python train.py --crop_scale_min=0.5 --horizontal_flip=false --shampoo_beta=0.95 --lr_schedule="constant" --warmup_steps=290
Rows from block 2 of the decoder of a small image FSQ autoencoder, named by matrix and row number. Each number is 128 + 24 x the weight over its row's rms, rounded and kept within 0 to 255. All counts start at 0. Numbers have three digits each. After the name is the row's rms in percent of the matrix's.
After each channel's rows are labels from the 100 images, of 14976, where the channel reaches its highest value: "responds to" is what is common among them; "place" is the part of the image that holds the peak. Only what is clearly more common there than usual is listed. The data: photos of plants, animals and fungi (iNaturalist).
# conv: 3x3 conv (decoder.mid.2.conv.weight, 256x256x3x3, each kernel summed), inputs 0-127

conv.202 086:084146138140096175157115136131102091124116104113135107153148140136144095134178129096100143105120125133167122127151129096191117112152128141135107118147136133143129123160124114111124145148133144148155121109134128135146117145110170125109168132136134155192102154142095100112083149081132130142147126140162116144118188115130137078120114095114127136098173131098125120111081158157099174102094
responds to: phylum Arthropoda; class Insecta; order Coleoptera
place: centre

conv.142 114:110151173184155154141136160131143150165136098118118084127148138147139130133123083090098131143150134133150133122134127142106163135128132124125105136181143153085139170118114116134120109135119143129109133144083128155098141123100206117141108170159104159153152125102159118141142105109174189141135180128128121161114131142155146136127107160152114130108160127085128137109118114108106113095111
responds to: order Charadriiformes
place: centre

conv.113 119:085136142078086134176098172160144119137116121133124066096148154148148111061136137175133127100120112089093134146133134115127143136120111113107137111135144162132133119137106125121134145152133127116126109111105148112127102080127164122117106137128127134132176126140122095148127110107134147150160151113104118124078174162124131104117169104161158125150155097120151110105106170130132119155111
responds to: order Charadriiformes
place: centre

conv.45 129:106126129164137118114133123114126096103103120118119175113112099118110255121120104140129095155132137137121132137140105122142154094120151117114125149136149106119139099112121116160106106113139108113112134143108114094140119132120117147112136106119128147104118124144119114124177135120137140126126111112093126113148105148143160146150125142122142153138116161102121187129131109120156129134097
responds to: order Charadriiformes
place: centre

conv.80 080:122104109135128176100126106138164131119138141146119140120108111123132133140152112150167142145141110135106163114111108134146137123150123139168123127141143120119145054110126114131134094092155089130136124142122126118157146125120119115113108085115134147035136137152103152119118099188125128115143087115112144137146119091131099151154172128134148134158106148145131139117166106143121122135132
responds to: order Charadriiformes
place: middle left; top left

conv.218 139:112151110164082125107043179107142132132163135132123096160130121104125155119125151105225123141132167117171171114123123131104119140135116139116136124123122114101106133132142153104130148129119141123152142120108183160129139160122130144136091124138098137128152096163143118123132139136168168152088163125130137119160159118140164172155143144114100103134167097105168062107100139115156096112132
responds to: phylum Chordata; class Aves
place: middle left

conv.238 079:100088149136116179092144097122158144136116123120131115133147156125088113134119165140074122099090133126106099148097120144181110113116138101133106127115151138121145191112131120153140126123113144106102146081137097144133123112101182093128129142137154097132150137139126114123123109149089142127121133125102097117168110136139091099186091139160109071108191124100122142121099100174095159118111
responds to: phylum Chordata; class Aves; order Charadriiformes
place: middle left

conv.6 134:143086074168090117094178130120112147113131094146135123143099124126077106146133137116156128115110124115194109120115093157133143076091124115124138096115119133149122122133155109128125118090115110141119138111109112132130122138130143100141113186100172106080098128142151127159141097131115098100150141118104101136145093126117141124113106131110084128100160098150141123124077111121148153112136
responds to: class Insecta; phylum Arthropoda
place: bottom centre

conv.35 061:136120128153059130102170152128129121120116149110106104112161112127176132125134128137112087139137117113192110116107141130149112107098118149149107145125167119127152120106126106146117153123145127135140098086120116110115142156157166169141117124117092122144088166135140093085103143141147157125120139109147127131135132139115151169139154144107134153172108115154107161152106150118153088141141
responds to: phylum Chordata; class Aves; order Accipitriformes
place: top centre; top left

conv.12 138:148103073169166130113068136173139117091120113148157125126150124122109117123121133128125106126159119116138109128156119124151182142131135144103120102139139147130130167103124114162117106129128111129138156142041084116122115132112158107095090134115145116096116154108138125122138137113132149128111137105127131120161118147104107122120098154103101135138190126129067147142102109136103149112114
responds to: phylum Arthropoda; class Insecta; order Lepidoptera
place: top centre

conv.237 156:160130116141156114129111133145118099105122120149096135108108094143156159140148116114120148145097094111110102111126148162150128135097140082118110123124114095137124101108095101216091138117117163110117146168135110110148136121139107101158144208106137097104160168096083121126134126089156091076126083120144106128129145141108166150108168151155131132133133140168138147155094108091098150123091
responds to: class Aves
place: top right

conv.213 122:125133173164099135091177167100139163136132111104105122142131134107093105168138115121107130136125113140177113162083140142115144068115148157154175146112106115092138191132103131111132108137138135145098177123144164122122133138118154132118125157127102148115154100109160080110124138134130136125130131120120121139066115125134123135098083168129127149098101137122118123141152118095129070145155
responds to: order Charadriiformes
place: centre

conv.244 082:151089118132153153131144142138130137108118145128107109088173102146147115127149120106073139133137138131153149151130136145122123123115148078096101106164145129123144107121133143131108123153143136132105153141163098105117133110122155139148122122105143096138110099130121127112117177132141099091134096100148123141135165077112112119113167134136119145101147107150156178146140119086134101149078
responds to: phylum Arthropoda; class Insecta
place: top right

conv.44 128:093139107162158118144168152142118131131129134129112103117119148111136129120155161095110123119098141107113119144136102129104116123130116132111069123127150123135160133104121154129125143113138114109102096118130076126119135162114159139119108138112119139147136160128164119116116124113128150110150167177097173166183115143172099132182146106166107098114129106124132170138121141138135146118109
responds to: class Aves
place: top right; middle right

conv.234 122:096174118123127184148155155104143134159108121130138116161148165118107168132136128122180115127153150096153115133118162092089131135142113139139129109155134162105122076128143142096150164155125136139115137117105131125137121113087124123110137068140122139175170103123140129146121113149108158136146170138096142117120142138160147100136136099135155099095164101107166128124104143106083109116101
responds to: phylum Chordata; class Aves; order Charadriiformes
place: centre

conv.191 085:097164117104106152144079137151100118154136127141104101130112145141142089123128128121100143113108144117107122136123126087116110099123121118136103089120100102099136193128124119116116121141137157118135154108143134139108150130120166118152111140116126156175145143129140126102115109162116132118125152157174133108138139147130116098128112119118166132116209117102129082112111130150145102130114
responds to: order Charadriiformes
place: bottom centre

conv.225 135:138166154127134168138182166099132142148113103176119114145155127084130161138135115077148109115144148142121151108127114122101135118153142157115127109122150144128121099158096130101147124166152166145115125105122149135095130083076119130107119090114059150176180098144137117169116130157114165145150158126117138149120129122164107126133138129132136127080120108103141124126116087123123120116116
responds to: phylum Chordata; class Aves; order Charadriiformes; family: Laridae
place: centre

conv.110 115:150115109205157092083167166130163128144151117140129153084129135155139103146158114143122166135144114124171137113151108136124134127134135130131138142130133114139116116075123138102139095135138116156140122100069146141125125099132138095142125105110092114106120105106139124130093135139094129102136134092118132123108139105122125132147134143095099121103118143149140160153125116133154150128141
responds to: phylum Arthropoda; class Insecta; order Coleoptera
place: centre

conv.103 073:161166126148157116142136186114148104107117148126175160122151116144101111129113121120117127156118114131154107120132137121179130126120141120141117120093128124144088114117145148125138104124128141108115165142090102138135123133127114157128083107105149109181105162089160128133110150178136149136137167089125120111115134089117135155139129130125151139136098158133164148156106136144159127146093
responds to: phylum Chordata; class Aves; order Charadriiformes
place: top centre

conv.220 093:124136143181147114147123087136125107179126127103165116157113124094136075093126161106144103153124148128097167123140130106114129119118088086120132141142154144151087235157129132139145160135116111115113132124133181141133109183137136139114191123114110143138148138178131125121115121156151127142112115152108138109174142152143105151133111126114112120112157116125094116121143136116158171136124
responds to: phylum Tracheophyta; kingdom Plantae
place: centre

conv.222 093:122143154146166160137109152135120141117113087114127139108155139093181125117137118148194152164139101100160121143147120102133126209115131094105146120167132087125102090124153124109138153144097151147128118121119177161106092129133114121085166117141130128154156078125143140150124124129161115131159132153162110135104154126122196116117124134117116135126122097121136129137147146118089140101139
responds to: phylum Arthropoda
place: centre

conv.105 217:139137085098138123087139101134132144128152137165111127057118137124116134145116123133084131127137122099131110163155129113155125139106132130118121118142154129132136139085139122137125117162100093150159157101037087151099108093113102138128120144118091121165129144088122145109112126146131143139156108126104144153134106111138106110174119113097130149119140163146102146145172122106147076145101
responds to: phylum Arthropoda; class Insecta
place: centre