Weights of a small image FSQ autoencoder.
Model: 6.38M parameters, 64-pixel images, encoder arch resnet, encoder activation silu, decoder activation relu, decoder widths [64, 128, 256, 256].
Training: soap at rate 0.0023, 5800 steps, batches of 128.
Data: trained on photos of plants, animals and fungi (iNaturalist), 155796 training examples, 4.8 epochs.
Rows from block 6 of the encoder of a small image FSQ autoencoder, named by matrix and row number. Rows with one number belong to one channel. Each number is 500 + 50 x the weight over its row's rms, rounded and kept within 0 to 999. All counts start at 0. Numbers have three digits each.
After each channel's rows are labels from the 100 images, of 14976, where the channel reaches its highest value: "responds to" is what is common among them; "colour at peak" is the nearest of a few named colours to the mean colour under the peak. Only what is clearly more common there than usual is listed. The data: photos of plants, animals and fungi (iNaturalist). In brackets: how many of the 100, against the usual share in percent.
# convs0: first 3x3 conv (encoder.blocks.6.convs.0.weight, 96x96x3x3, each kernel summed), inputs 0-95
# convs1: second 3x3 conv (encoder.blocks.6.convs.1.weight, 96x96x3x3, transposed, each kernel summed), outputs 0-95

convs0.53:535543532490486523486495431560495542524473527505481405454547492600491438472544474588474412521507398529530458451534475561434533466440460571409420513537475535435518493481507515496560499508532496477503447426570446551538547545584601492499483635515477630476439525453506538439491535580536567436
convs1.53:507520429613548469580451531553485594501510473545562624436470497518526435540457436490489586530505439505520520528547532508620488636480489493499538615447538485585536528547507579550488547521481533553556455522496509435488463542483584581546571479498559455475483481539574517573513518502569514498
responds to: phylum Chordata (94 vs 60.8); class Aves (93 vs 55)
colour at peak: white (94 vs 6.7)

convs0.79:553465443552517472542439546571541248546553519532448398611527521503512381524483481542534506539486481516491495514480531445522472509446494458478491577482496509438510471488510561522535494461416505502526479468533431464529597476560473497495531527548438486507548379504531490469550489530533518566
convs1.79:447504433473470476528522509531447460449601472511531568330498457549522618473360509489493531461504552539521518460504467478494441398446541459540465478531467450608491451533458436480506487483539512495532518501536458514457472551482473570468545495569527587445444582498447512492529446580618530536
responds to: class Aves (90 vs 55)
colour at peak: white (100 vs 6.7)

convs0.87:461506502597460534588521397490451526498495551454477476461474434486518452488495571629443518460488582489565529418443493472524525497468411545474566525490484510509494516449568577534458516422503537479521508489563513442550535487500579439506485533560479540478493459535606470444382564583507354544
convs1.87:498436436574647534459489526443470456517594534566482504572463536523462466484459518584575510532541491561524500452501471608477576567554527519588578488483500538467560533529467543547449544567488494434560457513463490521405502450483431579525498509443475559531452536418440420455442539532491587535
responds to: phylum Chordata (92 vs 60.8); class Aves (91 vs 55)
colour at peak: white (100 vs 6.7)

convs0.89:469477503532498534511553538529437617545564443534516520324483385489531502537486534474479539586532586482421505495474500583562518435547501499501533543467569526439549423432491457587469475491456482516459474495509512458435403512515575521460506381421527540428477491515551425543434487472519506487
convs1.89:533534436459496388503374448457513526517485419384525482539523552452435456503521437539506588405486486415492465433470573473504470515537568433503506446548453461560496524452444515491521520522619535514535516533515462530605472521486466497597508528443461533433529516489485598456613560468535504550
responds to: class Aves (88 vs 55)
colour at peak: white (100 vs 6.7)

convs0.57:554449555503571619489553594440512421526480546500551542497516523398459523538532490472459560508528464539395506465483474472483551507513511431527408503509470492523559455467362404446499483501498480548452465510455475493532524472473605505507518495472505509680474463530547473470491457454401594510
convs1.57:516512584475449478507513525526436560423431477515494426455490460529573552485471548463517488437442481474461433584635546493493504496426406601574451471375493528503554511534538469512549514556477464485588514475530495444508446594506483408494422525525545493527518434499566539525477444449425485388
responds to: class Aves (91 vs 55)
colour at peak: white (100 vs 6.7)

convs0.63:563392542451472539511431523486370454523431507474469510471549565476566526503519425441456512580532467434486509514487504571421501586545506577475559448458598473502544461424484432481464523486526599499555427535472447507448470497487459541684491442507471530521454553510473455520555486498530556509
convs1.63:539610403533476425486481484586600471538448491535557532496428424516394498459505522497513490445549483502486499471573529458556415438438535490483430450537448524542509522484500477468535536469485481541473543451528519506563518515505572456351590430449494419510621416450507451506474423500505502436
responds to: phylum Arthropoda (63 vs 30.9); class Insecta (62 vs 29.2)
colour at peak: pink (33 vs 11)

convs0.81:539484607576420503471517506493516522509512500498452537444553476383502543467547448478489553520468482540390538461457494491509496449546493508517544500470500510451486460501521540631514578552477477436500446532607457385465429505513493473515431546565540477527465494627508458441476502601379474605
convs1.81:479518416488590557572601534531477506516446413487500423496455501494473476491426507538516417493576490417525503472562505478515545538488472492443433470524500495572670519532475451404552466486491591549464453543461484575477531442485601501592530523552461492582506533469522557460536471458560458413
responds to: phylum Chordata (92 vs 60.8); class Aves (91 vs 55)
colour at peak: white (100 vs 6.7)

convs0.73:607525515473434529573507578472528450487462383510523429505482482477611483541544463470510504473488488509549529432501537543439536534488478749458476551488505426483541446526465463503453553498481500595482554481488419517467454458525437529518500495505559553486518483565413464529483449502571529498
convs1.73:404526519478464521559465505469462465515640564520463458554551615525547451532491505460542583580555540484478521524467491482533538521475498488525585467462626556556507580410482526544542513489472528403480510494474557482596498522454495554503518485556538420487499492369486465484532597582553540561
responds to: class Insecta (76 vs 29.2); phylum Arthropoda (76 vs 30.9); order Lepidoptera (38 vs 13.7)
colour at peak: pink (33 vs 11)

convs0.95:522532527414463401531524558494498507493471460521519515459441467554521407551602524451465482433569570518472531438476519420508527469483479556547472551490666529495523487564419464508440526513538524548468549508532510496396536502471478490527547494458380603492479504620415491496478441475535526599
convs1.95:460481593496495562549493510435560473564547546439528557541552461457467621505512443566531487484457507525531452474484473520551525450563556453511577516581593386555462461451572521505419539470523413469556538492539532515505537432470608483537452564514579567584497469422506553505549532482588508451
responds to: phylum Chordata (92 vs 60.8); class Aves (91 vs 55)
colour at peak: white (100 vs 6.7)

convs0.3:438469535415435522465512511433533448463463498566448457549543536541674515526438495549536471475539497534476516508528544563518475464436490734483525487486490463527568481512514458515462537542467542513454510512509525507401565491532409508499364543527552452523489503504495443489531491456554506503
convs1.3:452513458435484517498498499560416402495566520465545570440496504499410430483491511449463533569580558544515540478440433515471487559511494390544508533494595581448491498468513581519486448433433476477489494483507554499524521458392481559562660505469470571484528559504470567446456527575469509595
responds to: class Insecta (68 vs 29.2); phylum Arthropoda (68 vs 30.9)
colour at peak: red (33 vs 0.1); purple (28 vs 0.1)

convs0.77:470510521499530560500459616600492600419516401487436552557598496553468486532477442509479458479439568529582501517438475438530547539474507552489537521506550424517520456597562455501496548515533462494557440556528526475492522459419560448426525435427489564528400514541498557514493542456487534373
convs1.77:531557481488580539489546499538497597556528541524488497520504412518474431465521464448510548469511497495547501444588582492503532465581553516502599591497579511528430477429511484527559523557463565538448552473389498534414504583549470503533531616546448488540410424515492470439477457509635551517
responds to: class Aves (88 vs 55)
colour at peak: white (100 vs 6.7)

convs0.10:546552430485451631504516529470527384539521524578557555464438555482383419464566481485441480540556439514424467487512506528451501541490498560494482576535525512556533523488455509483454484467530516496471438532586557516451467364485549521545480491455584541440527430495488491517488502457665460499
convs1.10:389503490504414419454455463471527465436536458484488508515562505478628619484423483514553528506511593482543516496528420468514495454477508418489532499445511520505451504530433516503492529490461491474461554505521548410571426517534380487538462524624519517450523532507559516428476610460380518564
responds to: class Aves (92 vs 55); phylum Chordata (92 vs 60.8)
colour at peak: white (97 vs 6.7)

convs0.34:460579521442455571444454552403549475492481456581539478520547523564583462462615548445539549577498544508586463465502496518515472495428519658530585455475564456479531575483491472523494533500450510482443487449536589544471508470503473534483424479444591465504438558476508482425432500418533555539
convs1.34:514494497442456470576462526548454602522521522425533628537470529498491555526479441502493531427499551514495575528469515514487452516477556377547506513537496528433498459490564549486517477502483530548591482520492497487451546539394456562592620496496367524494549504533500502614608515560468522588
responds to: phylum Arthropoda (75 vs 30.9); class Insecta (74 vs 29.2); order Lepidoptera (32 vs 13.7)
colour at peak: pink (44 vs 11)

convs0.92:549507478504492541466634596421537379497547543515469458521456500450442550493528497535452539494477477584474527479463508470513557539500496528435333429475518429548586542568391407503444557516526488507445527514463454489478454525547520491472484558537533484628527469509528500520476433500400519476
convs1.92:451492492536517496499616553585484466465482540487474468480455489478556433464476558457415417577483504533460422524557490476421545537430446547555424514487470591472493455557496561488529479536491441453528471482448568488577479498565543392406446468509582419588516480577548543470456545468384506481
responds to: class Aves (92 vs 55); phylum Chordata (92 vs 60.8)
colour at peak: white (100 vs 6.7)