From a checkpoint of a small image FSQ autoencoder: encoder norm batchnorm.
Rows from block 6 of the encoder of a small image FSQ autoencoder, named by matrix and row number. Rows with one number belong to one channel. Each number is 128 + 32 x the weight over its row's rms, rounded and kept within 0 to 255. All counts start at 0. Numbers have three digits each.
After each channel's rows are labels from the 100 images, of 14976, where the channel reaches its highest value: "colour at peak" is the nearest of a few named colours to the mean colour under the peak. Only what is clearly more common there than usual is listed. The data: photos of plants, animals and fungi (iNaturalist). In brackets: how many of the 100, against the usual share in percent.
# convs0: first 3x3 conv (encoder.blocks.6.convs.0.weight, 96x96x3x3, each kernel summed), inputs 0-95
# convs1: second 3x3 conv (encoder.blocks.6.convs.1.weight, 96x96x3x3, transposed, each kernel summed), outputs 0-95

convs0.43:089170168108120116147123117103193108143110119145098110105158132172170106190139106155108140086085148083066119170100105080124137090154115149142116140123129167117137084152165140118126169100118174117160186122142066125126063141130048147068127097157105072130126135201074149077115153170149113160
convs1.43:078056111111128194127133146162107106134121162140145123081129058155123177077161163128143114168116075153112101106144069176124165156165145091138091075127132090126168102198110134135062102154141109138123082081184155128097144115126139072180112178133091148155146141085167115139135150097154148096
colour at peak: yellow (41 vs 1); white (36 vs 6.7)

convs0.25:141133113101145153107087165041131071146122123166172113132129095185155141109160121138177125147164048167142096114097141123112091163144140171130160139138107114138172129093080148139105114114158136133109151156172093125150072125135166109154057128119185144103067165043142093130069124137142130190
convs1.25:111128112133169162168124130188078199133112202133120162122107182138063116139088128136131150195097138147150114130142131145138129109141139111106091108175128148103131150164146188125130137123135157103120070172119149071049135090133053138135199170148092162149120145205109144159168127144101155133
colour at peak: black (31 vs 4.9)

convs0.48:119153103112167141172191220132129120097114218151151127179085169164091135159112170139101182141147149105108153118142140109095146124175124142087078140090139121121119143141110088094125153158103144106144122101073105152096093155117133127130155107122112131229086063149140131108102099102076073118
convs1.48:116107122174078089059126144158144197105149118179068109061120112121171164113123099153148085157121088107155091169118130137190136181133140124146107145133100100127110124124177096114174149133120106165114174080168099087112125113136115123125107144224138174105158119060136104142189153149120096085
colour at peak: white (100 vs 6.7)

convs0.69:094095139115128179085060199109135136139157163092165100150141116188086118129140108123087111145108116153213131121124134153133128172162104110149148166134130114116111175151138172186091149137112114086214110126189211142092164094133099115150150163088099152085136113154099088122164122086135154113
convs1.69:153108141164094137176117123130120112137142092179113167187109140108166163166150140168183141139165173112129090155141141140155106146178152166093106198138176131157128092103145092144148174109171157178136170142070111183115140180118182131120145121123186206133148137150177169180158149190124112133
colour at peak: white (67 vs 6.7)

convs0.16:076122131049133201142162115067161125103159147125163168056103098158110186143069107139093126050149179113122115098134150128164094106198127109146157164094179145143153111105116148116113140137142145169132149083122093128148103065091142134131109081139154146065156154136125133121096096094162157152
convs1.16:122160110200096082124096146178143140131159168128130075133118158123172101075097181141151175145120143154122154148102126143169150156096126105163141081133124077044148154105126123133125142111169141106118103192107143164074145175153106162126113205092132100138013126122107113131089133140095144117
colour at peak: black (51 vs 4.9)

convs0.70:132068148090142135102137162082111179142102116107132192089130177156087104175118109129103143077135097121111132120103115142089097112153134179111121160102165112105149106136108098134114118111222122165119137154103085191146105082112126097134114087159148225105092201130143091127160117204122118161
convs1.70:134158098090112144149145138178166067129183198159176148094099151116169192099149136095156175151154171119128158057204195129196141132118134116099105141153107125178087117100135107100140117150083141134141195081101142158122123175128132136117153121096087097124154122166150107125101107078166150132
colour at peak: black (77 vs 4.9)