A small image FSQ autoencoder, trained from scratch: encoder depths [3, 6, 3], soap at rate 0.0023.
Rows from block 5 of the decoder of a small image FSQ autoencoder, named by matrix and row number. Each number is 500 + 50 x the weight over its row's rms, rounded and kept within 0 to 999. All counts start at 0. Numbers have three digits each.
Before each channel's rows are labels from the 100 images, of 14976, where the channel reaches its highest value: "place" is the part of the image that holds the peak. Only what is clearly more common there than usual is listed. The data: photos of plants, animals and fungi (iNaturalist).
# conv: 3x3 conv (decoder.decb.1.0.conv.weight, 128x128x3x3, each kernel summed), inputs 0-63

place: centre
conv.60:456529490533444468585471536410506475487523540540541537428451458582501500435442536558506494465473537499498548549383444514438550536639534523522410518529552465444553523494384439603533486512505499

place: centre
conv.101:535570496506463525613432516490537480513529489485422571536503405596568539532513519502413522410472573464522486539401498464472488462518562463452558619489406457415493540508458440471583536603555575

place: centre
conv.112:510505509502353535493525456521480433574556486464560437537543538568507507550501536472570544531558528509569545524382430497584480485527487511450489494455535443445531504405562533498491523526589564

place: centre
conv.19:510458500443539486492474500558536484512542486486509387495545504541477540486544535525523455583511511491567389524464484450432564512553480512495456491504628571412445490493481500395528506468518519

place: top left
conv.65:477527540571474565463484403515503396556558538482489490471449494402490476539459563500416517480468546509380553511485502471567621515420539506531388566571465498364540530511583482440538531531529446

place: centre
conv.23:445496491549491454430423499560452530548518533424538611493550458562521483477461560447510491528442484483564469576509479420474524539477515520510480549530504529473471550479425536452552480470550497

place: centre
conv.47:424523518495594517603552508442448455407537524434424462530482449514453544491473500519451485550537576540496515516450487460443389547554467493520425517506518507596499471506626517534547536536638466

place: centre
conv.103:444584460485423525509538548495457516475460509503521566551545485503544586600423502526472537562519518488517537448447449464568480538456560517540470591514366448577442507422496545403523531521574513

place: centre
conv.64:381553526572446518514481495511529460547527468534461457551536455507477476503486505490525514421536512533439476470519516542647605544415467446455388552518529456412534552487507503515463527461572460

place: centre
conv.68:454549498566497488538491582483514483381508480454442395502546549448442518407506416511531479547508632500447441442502514541476583548543476515487469495497639446518523532535468464464504513541498484

place: centre
conv.13:572528506522572519441440542549536521397534471354485517532514479542539505533531479457451495619504389605486442472550561427599513506551514523481498524535478489575504558593544546523522473504600488

place: centre
conv.121:401484481500548460535460488487603515527463498454456514586476494503462506522476509637465484522424601478512506520552582432458521508453514444377431441478533505473407446542664553484481585521495464

place: centre
conv.12:472474511548504539532436506512527501530533534355564610497563519529508502523468513501493502635478554556477490559408523514417504514450500566448486521576443553564534577444450495436520565496575534

place: centre
conv.125:403524527500546498537516498506505545381527510444455396482474496486477489539457484597513554562516663384379491497484493568462539474510509454531516515513550483410459450466523515366516597462596464

place: bottom left
conv.82:477562512547455540519537492499462479441466541422697516539515460555481560454465484486510519551495500453510595584446467366468487473475478572540407478544481462556498509554643506449476521501536522

place: centre
conv.108:506567535538592498453538494535512503460497501409419455494501524448495498497371484573451517489515536518538535510424522557402517543505517502419556497514675499537473491476539505382499580484573462

place: centre
conv.120:393482482469463471447529469493579536587459475545469508577561568499444468565548475563544541447541434509487561539568510495448542500480517468540428480500409527374379441452461555390488559466549456

place: bottom left; top left
conv.56:385595411511523573478559511394462574512524517491490453478413466520539487396382514543513482486525598541471569508458472507532455487603495499483383494523580478439465473506542479459483497478414504

place: centre
conv.7:478455513516433561567501489477518519403461590432468412557575490563554519565404574489446493431575574532477545545446512533464459544543588446514531518492521516540490493478434367389514495584562496

place: centre
conv.29:458569504549541511594548418469500490562521490534517511424558527520458457462450460481543426422587443422490491502515445548434488520493484500525514520485507514468540404556419436415467478528428500

place: centre
conv.62:440613451488558476585473492461496484503511578454446357490452489496511484393483565498511443467506567460481568547415441542373525492475529533535521487581539483605526528582517438565532499495505516

place: centre
conv.21:460597497464493498548471568477519560454518443612521369487557467483531492427546537479536477467384548523585532488535476414485428510508506527580482550534564597401485478458536525590496484481452493

place: centre
conv.74:496483455536516501516426499561517499522536490525561507492521509559535542455505465485504538562477430485455491485481506551371491540376512477513525555552520465426508513517519496460493584526512539

place: centre
conv.115:461532525495456500505547490456511454524481451444419490499423506493490553531456574500556515537515570588461543540399444474448416540506465532534537539480513447499519515462709456600552442538460491

place: centre
conv.63:445569407593475532570565503512460473489478532414537546558448465455474507460442553456531506426510544424488482497416456511409524569493482563506387544547451432465502476546515449499512514462641515

place: centre
conv.40:473508469609523504568535477438418521503460511439610621514442504585532540480516534503493468618517439568486516483498468603502554536457467525482472575554410499402575532384414490570532543542485507

place: centre
conv.83:482512529454506460512562455514495486380474522468505474463536491496522454480539531485450514675538559468480554548560524501419545440565515550539547521439525494489561545522423493449512442531544511